From a checkpoint of a small audio frame classifier: batches of 128, trained on synthesized solo parts of chorales (CocoChorales).
Rows from block 7 of a small audio frame classifier, named by matrix and row number. Rows with one number belong to one neuron. Each number is 128 + 24 x the weight over its row's rms, rounded and kept within 0 to 255. All counts start at 0. After the name is the row's rms in percent of the matrix's.
Before each neuron's rows are labels from the 100 clips, of 14976, where the neuron reaches its highest value: "responds to" is what is common among them. Only what is clearly more common there than usual is listed. The data: synthesized solo parts of chorales (CocoChorales).
# fc1: MLP up (model.blocks.7.mlp.fc1.weight, 512x128), inputs 0-127
# fc2: MLP down (model.blocks.7.mlp.fc2.weight, 128x512, transposed), outputs 0-127

responds to: note A5; note G5; flute; note F#5
fc1.241 090 [159  83 130 120 125 130  62 100 150 120 104 119 122 122 155 119 121 145 153 121 160 126 155 159 156 141  81 129 139 174 115 148 118 125 110  91 152 157 105 124 154 119 131  85 140 113 156 113 123 157 135 156 164 155 145 120 135 134 147 108 127 126 134 194 130 136 119 135 177 146 130 127 160  70 191 132 152 146 102  97 132 160 100 134 157 115 120 129  79 135 126  75  86 134 144 138 110 115 129 162 111 140 125 132 136  80 107 162 141 132 157 123 101 151 134  94 125 131 129 104 118 117 152 113 148 133 106 114]
fc2.241 083 [148  97 138  89  99 141 122 106 138  81  91 107 107  91 104 146 100 133 158 165 144 162 166  86 118 123 137 127 153 102 130 126 114 111 100 146 141 125 142 145 130 144 131  79  82 116 146 127 141 107 127  87 114 152 125 142 105 133 136 121 147 135 146  95  98 127 102 137 158  96 126 119 169 115 134 154 140 132 167 131 208 104 143 119 102 138 156  91 133 107 121 104 134  96 150 161 180  96 151 135 110 154 136 144 107 159  95 157 113 116 120 133 127 158 124 115 156  84 163 109 135 126 137 161 156 121 128  92]

responds to: note A3; tuba; note A4; note D3
fc1.38 094 [136 146 159 106 116 163 134 117 145 160 125 122 145 132 157 154 140 106 153 112 151 123 114 130 110 143 132 122 131 134 161 121 139 173 172  95 162 167  87 106 149 107 129 131 125 121 136 129 144 166 134 105 118 152 168  66 142 141 165 136  89 159 101 131 135 149 123 137 139 143 148 135 133 111 126 164 143  76 102 121 107 140 124 136 163 162 141  86 130 160 105 134 101 110 129 115  92 170 100 130  93 126  98 136 132  95  89 116 109 102 168 146 107 116 120 107  80  85  98  91  95 150  90 133 109 157 111 105]
fc2.38 074 [152 111  80 120 115 116 138 127 110 144 108 121  81 122 121 139 137 116 124 111 108 100 101 143  95 124 118 137 109 145  76 179 149 134  85 184 110 112 124 155 138  99 106 132 155 105 137 141 110 124 130  92 126  68 122 151  93 138 114 118 130 125 132 125 183 104 129  76 155 151 128 133 155  84 157  88 152 172 142 133 105 129 127 130  93 121 116 187 141  75 120 149 111 122 143 168 151 113 126 121 145 116 163 128 151 116 150 131 131 156 107 146 145 133 123 180 152 150 138 150 107 139 111 114 143  91 133 147]

responds to: note A5; note G5; flute; note A#5
fc1.204 107 [171  82 134 118 127 135 168  74 144 105  90 144 119 143 115 126 137 145 207  96 162 128 132 135 154 109  89  86 131 182 128 126 128 150  92 121 123 133 112 127 147 137 126 130 108 111 170 115 142 158 137 149 124 165 147 123 117 156 131 151  97 126 126 118 125 133 101 136 178 134 137 132 114 110 150 120 136 136 101  92 139 148  98 137 112  97 110 152 106 137 147 139 101 130 162 119 123 173  98 124 129 111 110 120 124 101 136 164 131 121 177 105 136 107 174  64  99 115 122  93 148 141 120 145 135 131 105  79]
fc2.204 107 [174 157 129  95  80 115 117  74 105 106 112 136 118 102 128 113 131 135 139 164 103 113 134  99 103 112 145  93 142  93 164 150 105 146 144 168  90 107 112 101 138 128 140  99 136  78 113 175 111 134 124 146 119 130  96 117 167 152 165 125 104 132 148 166 110 134  92 118 146 130 191 121 151 148 123 149 122 167  97 157 142  91 107 129 134 146 132  57 129 130 163 149  86 126 119 100 132 121 129 159 118 113 118 118 133 151 124 153 148 109 150 124 172 136 121 140 152 156 151 107 136 114 141 156 117 116 141  99]

responds to: note G#3; cello; note A#3; note F#3
fc1.166 093 [121 147 175  74 120 148 102 105 134 110 126 141 147 149 143 136 129 110 155 132 161 110  92 128 104 111 119 144 116 163 106 159 155 150 173  97 125 131  98 124 143 110 122  94 113 124 127 176 155 142 116 145 121 129 147 102 120 144 165 158 112 145  71 127 138 121 132 174 138 129 109 187 125  98 124 161 155 111 126  90  86 142 148 127 109 151 108 135 150 105 127 121 147 114 131 115  81 136 139 114  89 119 107 137 130 112 116 140 148 109 161 172 109 163 128  94  95 124  65 125 124 178 166 160 113 148 111 126]
fc2.166 083 [144 136 110  95 128 135 132 115 111 110 114 131 109  64 106  77 135 108 113 143 134 149 119 142 145  94 170 121 115 100 110 122 163 116  99 172  77 106 136 100  98 141 104 127 124  96 143 151 117  87 140 110  97 135 105 158 137 119 117 148 132 154 125  73 105  92 146 139 127 127 120 109 110 120 139 100 179 134 130 117 216 123  97 188 106 119 154 152 106 136 160 124 188 141 141 118 147 111 143 147 158 120 146 145 136 161 160 154 142 158 132 135 151 124 133 163 116 142 128 132 142 118 110 145 111 119 130 131]

responds to: note F4; clarinet; note E4; horn
fc1.105 102 [114 136 118 134 113 166 112 110 175 117 101 150 135 154 110 115 116 158 160 132 170 131 127 134 101  97 105 137 143 173 126 135 131 156 161 108 132 104  78 142 143  90  98 137 165 123  97 140 155 154  63 124 141 160 104 124 118 133 140 145 140 167  41 150 120 120 132 188 101 131 115 142 149 136  82 140 105 114 121  94 118 138 151 141 118 150 103 131 112 125 127 124 138 134 129 136 125 129 130 112 124 103  76 115 105 144 126 142 133 145 134 109 105 155 115 115  80 103 112 111 134 160 143 170  90 175 136 126]
fc2.105 117 [139 155 143 135 135 164 123 110 147 139 105 136 104 121 131 153 139 166 157 134 155 151 102 182 107  87 142  99 121 135 134  98 142 108 142 126 123  99 113 154 106 145 193  81 160 129 101 167 130 165 120 169 145 127 128 113 103 107 153 124 143 114  93 146 105 126 178  86  94 129 120  97 131 123 102 146  78 128  91  87 137 105 126 161 143  98 146 147 114  78 131 139 135 149 108 160 122 126 162 182 151  82 131  87  90 133 143 145 139 121 131 118 113 115 108 163 117 121 135 136 139 135 155 132 118 106 108 137]

responds to: note G#3; bassoon; note A#3; note C#4
fc1.438 104 [ 86 134 169 124 141 103 130 149 134 100  81 114 159 140 109 163 155 123 156 136 159 144 169 170 120 114  83 151  99 150 154  97 120 140 124 101 114 108 122 139 144 127 137 122 132 136 134 121 170 129 100 112 156 141 157 132 111 115 179 153 106 150  93 171 105 129 148 135 156 158 122 130 114 124 113  99 124  97 132 102 162 108 139 144  75 143  97 131 108 124 135 140 140 130 134  71 130 176 128 123 144 125  86 109  87 118 124 171 174 109 141 133 116 143 141 124  92  86  75 112 143 125 123 153 104 144 118  95]
fc2.438 108 [130 156 177 154 154 178 134 100 144 112 145 151 122 144 138 161 161 165 165 160 143 145 141 158  98 105 115 108 110 155 149 127 122  95 152  78 119 143  88 127 145 120 163  95 155 115  89 108 114 131 133 111 153  97 127  96 101 143 159 134 141 124 101 161  94 143 135 116  99 109 147 150 150 105  98 153 109 134 128 103 124 146 141  69 150 113 119 137  98 118  96 132  99 111 128 140 106 140 140 164  98  79 114 130  81  95 127 137 117 135 138 160 127 141  70 131 124 137 103  87 153 167 137 146 133 126 108 122]

responds to: note A5; note G5; flute; trumpet
fc1.165 105 [141 100 133  97 128 138 123  78 159 113 129 161 135 158 144 115 138 122 179  92 113 107 134 157 150 119  98 119 112 149 138 145 150 156 127 128 144 114  71 117 182 126 120 119 126 107 140 141 140 152 158 133 129 119 149  90 152 145 118 126  90 181 129 113 143 167 112 143 156 140 167 136 121 107 153 139 108 113 139 152  99 137  77 119 125 128 128 106  96 132 147 128  83 122 137 124 121 153  88 126 104 138  98 119 140 142 103 127 100 117 190 128 114 139 138  87  86  66 108  98 138 138 146 128 108 165  72 107]
fc2.165 085 [153 142 133 126  95 102 124 130 112 117 124 128 144 132 146 139 130 128 156 152 114 183 143 112 133 159 145  65 116  86 156 152 119  90 133 173 142 109 113 127 138 153 144 153 126 113 126 136 102  90 106 189 138 118 111 109  60 130 158 122 139  95 131 158 109 112 109 116 124  79 104  91 139 127 132 114  97 153  92 145 135 132 134  74 112 132 142  99 123 118 160 112 108 121 166 108 139 126 113 112 111 111 161 150 114 117 210 131 134 127 114 131 153 136 110 134 173 153 129  95 145 103 129 169 125 121 130 152]

responds to: note A3; cello; tuba; note G3
fc1.273 088 [133  89 164 114 192 132 130 124 152 102 118 124 112 152 150 154 121  78 129 102 148  97 118 120 116  98 139 103 101 118 127 159 127 158 157  97 116 143 115 166 134 120 132  78 174  94 144 140 139 178 114 137 162 106 112  48 141 139 150 145 124 144  89 124 159 122 128 138 114 130 115 176 153 119 143 150 151 111 126 115  87 138 107 149  96 145 108 147 149 118  95 134 115 122 137 121 141 100 122 127 115  87 111 139 146 124 131 117 112 124 195 145 104  99 147 134 115 122 110 106 148 178 153 142 123 112 156 151]
fc2.273 099 [111 147  81 119 131 113 149 140 108 103 161 160 139  98 107  84 128 162  97 168 105 137 156 128 129 133 128 162 111 142 138 129 140 120 106 151 102 130 138  81 116 125 115 176  99 146  73 119 123 102 155 121 113 128 138 166 143 111 100 145 135 114 158 137 110 106 140 117 126 142 131 122 108 137 116  83  91 152 135 135 166 150 154 116 127  82 152 107 111 181 156 139 145 140 120 116 150 138 131 125 171 114 157 162 131 130 127 115 117 148  98  98 153 183  98 162 136 161 148 145 172  75  90 113 124 117 165 117]

responds to: note A#3; note C4; note A3; cello
fc1.2 103 [137 127 141  72 140  94 141 109 149 101 116 179 149 117 119 144 123 134 112 139  94 127 133 123 157  86  60 158 107 137 132 156 134 177 128 127 124 113 116  88 181 125 108 125 161 128 131 165 128 152 128 136 165 109 108 122 153 153 118 146 139 137 127 146 172 112 163 145 164 149 144 134 119  85 128 151 108 136 104 119  90 162 128 111 134 145 144 152 149 136 157 105  95 111  92 115 142 122 133 101 112 122 102 148 160 164 125  80  94  95 148 115 155 151 116  88 107 111  77 121 108 140 114 108 136 107 100 156]
fc2.2 096 [127 130 143 148 130 121  91 140 136  99 138 118 116 149 118 148 147 120 139 141 105 126 149 138 106 149 117 102 167 130 140  97 104 126 143 139 116 133 131 107 147 123  98 110 103 130 147 119 141 140 111 150 180 104 106  90 141 163 188 129 128 102 148 142  78 143 134 116 125 114 151 154 183 161 142 151 134  97 134 160 138 170 102 116 155 177  93 142 143 145  82 102 127 131 117  91  98  96  91 162  74 134 121 116  93 113 152 115 148 109 125 119 146 122 163 119 130 131 106  53 144 148 159 107 131 127 110  81]

responds to: note G#3; note A#3; cello; note F#3
fc1.465 104 [126 142 186 112 160 174 122 115 118 150 106 116 152 127 138 126 161 125 182 102 146 132  80 111  99 130 117 146  79 118 103 155  97 129 127 116 105 154 115 157 182 108 134 132 141 127 149 142 169 117 136 141 139 133 120 136 104 113 152 159 117 163 106 173 127 130 123 129 141 113 109 170 107 107 172 117 174 123 104 105 128 125 109 161 120 139 116 141 102 120 131 151 133 135 165 116 113 160 119 125 124 120 129 116  80 117 129 164 127 138 108 160 158 166 134 102 131 114 114 129 141 128 119 190  82 152  62  97]
fc2.465 108 [114 165 124 127 142 143 143 159 149 116 120 139  95  93 129 106 131 132 121 148 160 146 101 184 130 127 111 113 122 123  80 139 118 125  98  92 111 142  92 137 123 178 115  92 123 131 101 164 113  93 148 146 118 118  95 119 154 107 115 140 114 124 114  80 132 105  97 164 121 103 148 160 157 121 154 132 140 159 148 124 133 131  96 105 148  87 102 142  90 157 136  98 156 119 166 136 123 172 150 121 140 129  89  93 108 115 157 133 121 193 124  95 135 166 121 136 128 153 124 108 112 139  91 186  91 150 109 116]

responds to: note A#3; note D#3; note G#3; tuba
fc1.233 104 [105 144 164 128 140 143 100 142 125 163 104 160 187 179 128 146 130 135 174 129 138 102  96 129 132 140 114 101 116 104  90 128 157 150 147 135 142 129  96 148 153 159  77 122 148  99 148 153 154 145 118 135 128 153 153 121  94 169 153 148 121 151 124 143 104 133 133 150 139 103 146 150 101 112 121 167 151 127 137  88 110 120 138 148 126 181 104 145 152  99 122  99 116 120 140  90  91 138 137  74 124 112 125 126 105 132  98 124 133 101 152 125 143 142 122  89  86 108 119 119  82 143 138 138  84 132  70  96]
fc2.233 094 [125 125 128 129 176  89 130 126  97 150 161 129 118 105 116  85 142 118 109 155 150 158 140 120  81 108 107 153 126 136 137 105 134  92  74 147 147 117  98 118 120 114 101 145  97 113 140 112 101 144 138 121 142 120 148 153 111 140 154 144 152 149 167 133 123 110 145 100 158 124 124  83 170  73 128 128 143 100  67 131 124 148 101 121 126 115 119 141 121 113 137 147 126  93 105 163 110 114  96  79 147 100 130 162 187 116 162 115 168 149 123 141 133 114 122 143 153 116  91 120 104 126 170 146 109  99 168 163]

responds to: note F4; note B3; cello; note C#4
fc1.277 109 [149 113 128 144 158 182  94 134 134 112 127 145 141 142 155 139 149 125 147 109 126 127 139 110  84 119 119 128 120 154 104 116 116 140 126 118 141 132  93 176 179  78  75 143 127 100  96  97 122 111  92 100 129 141 102 129  82 141 151 142 141 157 110 189 129 133 175 149 145 172 119 129 169 121 141 124 137 129 142 117 136 155 135  86 113 134 110  91 108 132 113 148 128 108 167 143 123 150 164 114 128  77 135 130  81 148 134 182 104 137 130  95  95 124 115  93 124 102 125 123 141 145 123 163  81 139 120 119]
fc2.277 124 [133 154  74 140 140 162 110 135 157  99 143 120 130 119 106 128 158 147 122 149 130 147 142  83 100 107 125 143 117 134 145  76 122  92 125 103 105 141 119 160 104 108 144 140 146 139 100 121 130  97  86 129 129 182  96 108 101 134 122 113 157 130 136 155 109 142 151 136 112 121 141 101 133 153 134 136 137 119 116 117 219 128 168  92  91 121 110  78  89 140 142 136 116 155 134 144 179 144 144 143 111 111 124 137 101 161  74 168 129 148 131 137 111 119 106 131 131  95 137 156 150 164 147 137 100  99 143  96]

responds to: note A5; note G5; flute; note A#5
fc1.216 110 [155 113 155 107 121  98 129  83 169 108  80 105 135 143 112 174 123 133 161 103 155  99 179 144 153 140  80  75 120 145 139 128 123 183 129 145 134 127 102 119 153 132 132 134 157  90 156 104 163 145 104 119 136 140 153 105 112 162 136 124  84 140 125 171 126 167 104 115 167 146 161 133 119  92 167 134 152 145 122 121 163 117 116 117 106 124 116 114 115 119 144 143  84 125 157 139 126 116 121 138 102 133 102 128 102 143 135 115 143 104 198 120 137 107 155  79 122 112 115 105 153 127 124 151 145 129  99 110]
fc2.216 109 [133 132 131  99  95  76  76  87 130 125 142 123 118  96 141 126 120 143 149 117 152 123 124 142 150 124 124 117  87  91 122 148  98 116 137 187 154  83 110 136 168 125 121  93 131  96 149 188 145 121 131 154 102 133 128  73 197 124 118 128  87 114 123 141 117 114 101 137 150 119 168 130 117  97 139 121 138 145 138 141 148 116 122 145 117 124 141  72 139 164 172 143  87 108 129  82 137 117 121  98 112 131 131 132 149 144 165 124 150 145 135 158 168 147 149 155 116 131 108 107 122 136 149 155  96 102 142 114]

responds to: note A5; note G5; flute; instrument: trumpet
fc1.496 100 [136  97 151 129 152  95 117  83 137 126 101 139 107 115 143 154 118 163 172  90 112 126 128 118 165 161 102 106 124 152 138 139 113 149  97 110 156 178  90 156 131 167 113 112 158  94 173 155 118 123 137 168 146 182 132 114 112 160 173 128 122 140 137 124 126 150 103 113 163  93 171 113 115 100 151 127 169 146  89 109 143 170  82 147 130 106 121 128  89 132 117 116  78 121 146 130 116 114 107 110 116 150 114 141 130 108 106 146 115 123 161 143 138 132 130  84 118 134  86 118 141 115 142 133 131 107  91  94]
fc2.496 095 [151 154 139  97 101 131  81 114  90  98 149 134 130 141 117 113 123 123 153 146 109 117 130 110 120 123 162  88 130 115 182 127 113 155 175 191 100  99 120 128 140 124 144 111 119  87 121 147 163 103  98 144  88 135 117 106 102 148 150 146 129 153 100 135  69 121 117 125 119  90 104 125 151 127  94 149 120 144 142 151 154 103 143 139 115 144 156 104 154 166 130 115  93 126 136  79 139 134 133 169 149 114 150 118 115 158 140 134 110  95 161 142 125 150 128 122 187 112 140 104 162 149 120 167  99 110 151 171]

responds to: note F4; note G4; note E4; horn
fc1.106 108 [104 139 136 118 142 162 116 132 134  96  88 106 138 149 122 129 144 139 161 131 176 155 150 138 114  89 112 128 109 154 184  99 126 143 126 102  73 110 128 134 149  97 147 129 115 141 138 119 144 118 109  93 142 141 140  88 107 115 182 170  97 173  99 155 137 123 157 151 153 137 128 130 153 132 112 116 139 141 128  96 117 130 164 119  67 146  95 138  98 116 137 141 152 114 136 113 127 174 122 145 128 120 105 130  99  99 142 176 169 105 153 138 112 160 154 115  94  82 101 117 160 169 117 144 110 137 127  90]
fc2.106 111 [115 153 150 176 144 113 140 100 162 124  83 171 106 139 103 158 156 160 175 151 161 157 155 128  94 129 154 114 154 158 129 125 140 101 134  99 130 111  99 149 161 110 148  91 158 106 127 149 129 113 119 150 157 168 112 129 119 131 145 131 145 124 108 135 104 121 157 132  75 131 177 116 125 112  95 156 130 125  71  91 130 143  98 132 148 141 121 131 104 115 105 155 109 138  98 144 101 154 152 117  91 101  87 111  85 129 146 162 127 132 143 142 162 115 113 123 110 118 131  85 105 169 154 150  97 131 102 119]

responds to: note G#3; bassoon; note D#5; note F#3
fc1.355 103 [117 136 156 107 120 141 138  90 113 138  85 121 131 141 138 107 165 124 184 131 174 121 112 175 124 118 130 121  98 163 148 141 132 150 109 110  83 129 123 101 120 138 122 111 153  95 129 154 166 132 128 137 111 161 121 113 128 139 143 180  80 120 117 138 129  87  98 127 142 116 115 163  99 107 157 120 166 128 116  74 117 110 125 173  93 116  97 154 131 114 165 144 131 128 154  92 109 164 121 133 146 120 110 105 118  83 151 158 147 126 159 139 134 149 157 109  75 124  84 141 158 151 114 137 127 167 153  99]
fc2.355 099 [120 179 145 148 118 115 131 108 111 149 118 138 105 121 123 126 149 144 161 138 179 110  99 134 110 121 171 113 126 141 138 127 101 111 141 122  96 105  92  96 120 153 153 111 170 123  94 134 136 131 135 144 107 111 111  97 160 146 133 133  64 126 117  93  97  78  53 112  94 110 158 154 142 142 130 169 134 138 117 113 103 109 115 186 148 160 101  97 120 134 123 140 129 133 118 112 117 144 127 151 114 110 130 116 125 103 153 130 155 190 140 135 184 157 133 156 119 190 138 128 123 114 120 144 120 149 142 122]

responds to: note F4; clarinet; note G4; note E4
fc1.308 103 [ 71 134 143 125 111 139 137 113 149 112 104 117 128 147 124 157 129 125 177 117 127 106 135 108 120  77 108  77 106 145 149 100 134 162 164  91 113 118 138 144 147 120 127 125 113 134 126 146 168 140  94 107 170 139 138 106 118 150 141 172 135 180 124 131 139 105 149 199 114 170 143 157 123 154 116 152 114 148 146 110 127 119 171 131  83 164  71 104 118 113 117 140 128 126 154 132 130 144 122 101 118 106  96 132  96 151 132 151 111  95 164 122  99 138 143 112  79  85 127 131 138 153 130 146 109 173 120 122]
fc2.308 098 [132 143 125 134 140 137 168 116 170 130 100 132  95 132 141 147 139 157 122 128 130 140 150 173 109 122 131 136 140 167 151 105 107 116 165 139  98 124 117 155 118  98 194  92 126 144  99 151 138 132 112 161 152 134  88 110 102  87 112 137 119  94  91 159 121 155 164 110  53 136 113 100 162 151  71 135 104 134 131 103 169 115 136 161 122 132 133 125  78  99 102 143 131 148 132 128 137 159 161 174 138 120 133 133  98 154 117 141 140  90 131 127 131  93 109 109 112 101 168 120 161 136 105 109 137 117 109 117]

responds to: note F4; note D#4; clarinet
fc1.237 100 [113 147 160 138 121 180 110 113 118 119 144 125 142 140 127 135 134 138 134 124 127 159 139 122  67  89 133 107 121 130 172 137  97 138 140  87 108 149 135 189 120  91 129 139 121 150 138 124 121 123 107 112 141 157 117 119 101 123 159 132 125 161  88 198 119 121 152 132 112 162 132 132 186 146 110 120 117 139 125 108 124 179 158 103 136 152 152  97  93 137 140 137  94 126 174 105 115 191 127 128 126  85 113 154 100 128 143 172 138 108 142 114 109 143 102 118 122 103 127 109 107 156  76 129  83 138 125 108]
fc2.237 092 [136 158 120 147 178 121 112 117 142 106  97 142 148 113 128 153 142 134 168 145 127 125 141 180 146 109 126 146 129 121 122 119  99 123 144 122 123 115 106 140 160 141 135  74 136  93 150 114 133 101 136 149 146 155 105 130 119 126 103 104 159 104 124 135  77 161 171 139 131 127 161  87 148  81  84 148 111 145  94  82 159 114 118 133 149 110 117 116  99 137  93 150 110 121 104 145 139 144 206 135 126  99 104 117 130 165 111 181 123 124 119 137 143 114  85 107 112 134 102 122 121 167 144 161  89 118  81 129]

responds to: note A3; tuba; note G3; note C3
fc1.505 086 [144 110 170 102 176 128 140 110 129 124 119 115 100 170 141 168 151  76 138  93 113  87 116 128 112 109 137 106 123 101 158 124 118 171 162 120 109 129 123 159 151 139 154 109 157 135 164 139 163 159 117 136 167 136 124  72 146 159 148 158 114 158  75 103 151 153 143 147 120 111 134 166 140 125 143 141 144  79 142  98 134 151 128 144  84 131  75 118 146 114 100 114 129 120 115 127 126 137  88 131  95 124 118 149 171 132 136 119 119  98 148 141 118 108 157 126 112 132  92  72 145 169 129 150 142 120 118 139]
fc2.505 092 [101 129  81 153  94 121 119 165  76 135 150 141 142  83 118  81 118 146  71 174 112 134 166 113 143 138 127 146 119 149 157 108 107 120 105 149 104 116 137 114 101 122 113 166 119 134  98 143 130  98 172 108 113 122 133 180 146 112 106 134 130 101 150 116 111 114 148 123 105 118 104  89  93 114 120 101 109 132 139 133 146 116 140 123  97 107 165 120 139 161 148 130 133 155 150 100 133 134 132 148 169 142 153 141 133 131 134 110 134 150 136  98 130 182 116 176 153 152 155 162 159  58 132 134 136 110 156 153]

responds to: note A5; note A4; flute
fc1.239 096 [148 106 169 114 149 111 110 101 135 110  90 130 139 158 144 152 138 126 161 150 143 125 124 111 149 146 124 117  93 108 130 163 109 182 127 129 146 161 106 144 132 145 154 126 169  70 129 139 151 177 124 147 154 155 140  74 119 213 175 133  96 150 114 134 127 137 118 145 127  87 155 144 153 103 160 131 150 116 144 119 128 159 128 157 130 158 124  90 107 115 110  90  80  97 132 115 108 128 119  97  85 116 117 140 105 107 120 125 117 129 145 114 121 121 136 118  86 132 119  73 121 122 137 113 135 122  91 121]
fc2.239 094 [112 143 103 130 117 131 111 116  85 136 146 105  99 102 121 119 112 181 104 138 119 136 170 133 114 161 147 163 115 139 150 133 118  93 127 141 114  84 170 106 179 107 155 166 128 159 125 156 129  90 131 135  84 131 127 147 131  84  96 103 162  90 127 124 142 167 145 104 129 180 113  92  87 123 107  88  79 133 123 121 108 135 175 102 134  98 143 144 141 143 144 126 120 118 105  92 135 120 152 170 116 109 138 111 125 115 168 177 118 140  82 115 134 165 138 125 159 141 142 143 131 117 130 109  98 145 129 110]

responds to: note A#3; cello; note G#3; note C4
fc1.297 100 [163 129 151 119 162 126 156  92 116 100 114 169 101 109 153 136 113 133 153 114 104 114 137 140  78 134 150 151 144 152 165 158 112 122  94 108 117 152 117 126 118  91 128 143 146 106 131 167 119 179 106 136 159 157 128 111 124 149 157 140 140 134 153 171 156 130 141 129 123 133 135 138 148 110 134 123 155 116 107 141  89 169 105 119 141 142 130 142 133 140 121 134  83 127 131  71 114 132  98 105 102 102  69 161 146 105 117 134 148 114 128  80 136 137 126 111 108 127  73  53 112 135  90 112 120 130 115  76]
fc2.297 123 [145 143 134 111 161 156 137 120  94 108 152 144 101 105 122 129  90  94 156 142  97 125 135 129 104 144 131 123 171  94 100 168 123 120 141 140 117 130 140 141 137  88  94 129  95 130 152 167 129 128 126 127 141 108 114 129 154 147 129 150 164 100 180 140  96 150  87 126 119 131 102 123 107 113 147 120 135 118 175 112 139 112 104 117 156 146 163 133 173 166  91 162 111 148 149 135 161 108 115 122 124  98 104 144 123 152 120  91 151  79 142  77 187 144 122 134 168 120 113 143 142 125  62 143 141 102  92 127]

responds to: note A5; note G5; note A#5; trumpet
fc1.147 107 [141 102 160  92 112 140 141  97 184 109 104 128 112 172 144 129  99 124 166 124 137  94 151 110 178 105  86 108 128 162 110 153 141 171 141 109 135 132  88 117 167 134  97 122 151 111 135 106 155 165 101 156 145 125 126 109 145 175 132 147  97 129 123 136 128 161 132 160 148 182 133 144 120 157 112 170 124 144 150 136 159 115 109 143 117 120 117 141 132 123 141 123 119 138 134 123 134 109 122 120 105 140  59  98 126 148 146 115 126  95 163 108 135 103 137  66 127  71 104 129 165 133 147 122 139 149 101 109]
fc2.147 127 [128 125 156 127  82  95 106 109 123 144 121  64  91 127 141 152 101 125 145 110 120 111 122 140 175 133 149 121  85  86 153 117 106 127 164 180 159 137 144 120 167 152 112 105 128 130 176 125 148 148  89 135 112 104 142  91 134 133 131  82  93 163 112 165  91 151 122 137 143 141 188 135 140 121 116 121 104 131 146 189 173 111 134 139 135 123 109  79 101 103 131 132 105 117 129 111 148 105 128 161 111 131 136 109 101 131 126 113 129 150 123 166 133  82 143 174 132 114 115 121 119 130 163 137 100 119 133 134]

responds to: note A3; cello; note A#3; note G3
fc1.98 103 [142 147 134 123 122 140 140  98 130 119 156 153 121 115 159 122 148 135 138  85  93 162 156 120 123 136 115 161 109 107 151 149 162 159 104 124 159 100  94 120 182 115 129 148 160 137 114 107 105 112 141 145 112 113 141 101 146 151 149 110 109 155 109  97 187 133 143 117 129 117 138 124 132  86 141 111 129 115  81 136  67 170  94 103 146 135 164 141 101 139 144 127  87  96 136 102 125 128 148 121 119 107 136 122 167 143 113 101  76  97 179 149 131 112 110 117 142 122 124  75 126 137 107 117 137 149  70 169]
fc2.98 128 [154 117 157 124 102 183 150 130 151 112 108 108 104 152 139 154 170 112 146 106 110 118 113  97  97  98 133  86 175  87 125 119 130 135 101 113 128 116 138 100 153 139 147 116 121 153 131 121 135  84 161 134 153 151  79 135 119 146 152 125 115 179 127 105 138 116 128 119 133  97 119 111 148 123 182 124 140 148  75 125 132 154 109  73 155 143 114 163  80 149 125  87 130 159 120 125  73 150  98  90 103 132 151 116 146 122 121 128 108 152 160 147 130 106 127 147 172 140 129 106 112 161 136 145 124 128  87 139]

responds to: note A#3; bassoon; note B3; note G#3
fc1.36 101 [163 107 154 113 159 163 133 117 134 112 151 122 145 118 162 146 130 118 121 154 129 143 186 114  88 129 108 166 130 129 174 140 102 130 102  89 141 120 107 128 142 134 134 123 117 124  91 126 114 155 143 121 151 123 141 105 147 124 199 137 150 126 128 136 104 148 171 120 123 162 121 111 164 115 163 116 157  94 115 130 154 170 119 127 118 153 114  98  91 145 121 113  86 144 123  84 124 129 111 121 135  99 106 154 131 108 109 130 157  93 116 116 113 110 103 125 133 109  77  44 147 156 118  97 135 143 104  79]
fc2.36 113 [162 126 162 174 174 149 161 120 127  59 140 127 119 120 122 132 154 122 186 154 129 140 143 123 101 135  99 126 151 157 102 131 110  99 118  90 124 143 150 149 126 138 101 130  64  83 140 122 110 126 155 109 148 136 127 140 127 144 140 144 146  89 189 139  75 123 143 120 113 129 111 137 120  84 132 138 152 141 146 124 150 165  94 126 163 135  85 106 152 139 111 152  87 138  86 136 122 101 118 161 149 117  92 155 101 127 116 117 149 122 119 106 164 119 136 103 116 155 102 117 157 134 101 125 145 133 106 101]

responds to: note A3; cello; note A#3; note G3
fc1.279 097 [130 151 185 120 141 124 125  87 129 150 116 113 152 147 140 143 159 159 120  80 113 140 129 165 116 129 103 118 128 120 170 138 128 170 170 110 156 118  90 152 154  66 135 121 150 125 112 130 146 131 122 143 135 122 148  84 139 128 152 130 107 122  76 163 156 140 145 107 106 148 108 141 111 137 106 131 118 126 100  96  99 137  86 144 124 149 143 100  98 128  91 172 119 147 148 114 124 142 145 136 102 114 112 116 156 142 120 123 111 119 172 159 130 105  75 108 118  41 101 103 137 132 108 115 116 145  96 123]
fc2.279 106 [149 114 115 141 113 138 159 107 127 134 118 111  99 129 113 166 131  84 122 119  96 113 136  97  83 118 142 140 185  96 117 120  90 128 172 123 105 119 156 149 145  89 152 105 156 127 149 111 114 102 115 143 141 148 120 157 131 103 143 115 118 180 127 162 170 131 139  78 120 154 130  66 158 100 172 146 132 166  87  90 144 100 127 122 128 141 117 121 110 117 102 123 113 187 144 141 124 131 145 121 139 139 135 117 131 135 107 105 107 135 146 140 143 127  91 161 177 133 189 136 118 124 127 114 147 130  78 149]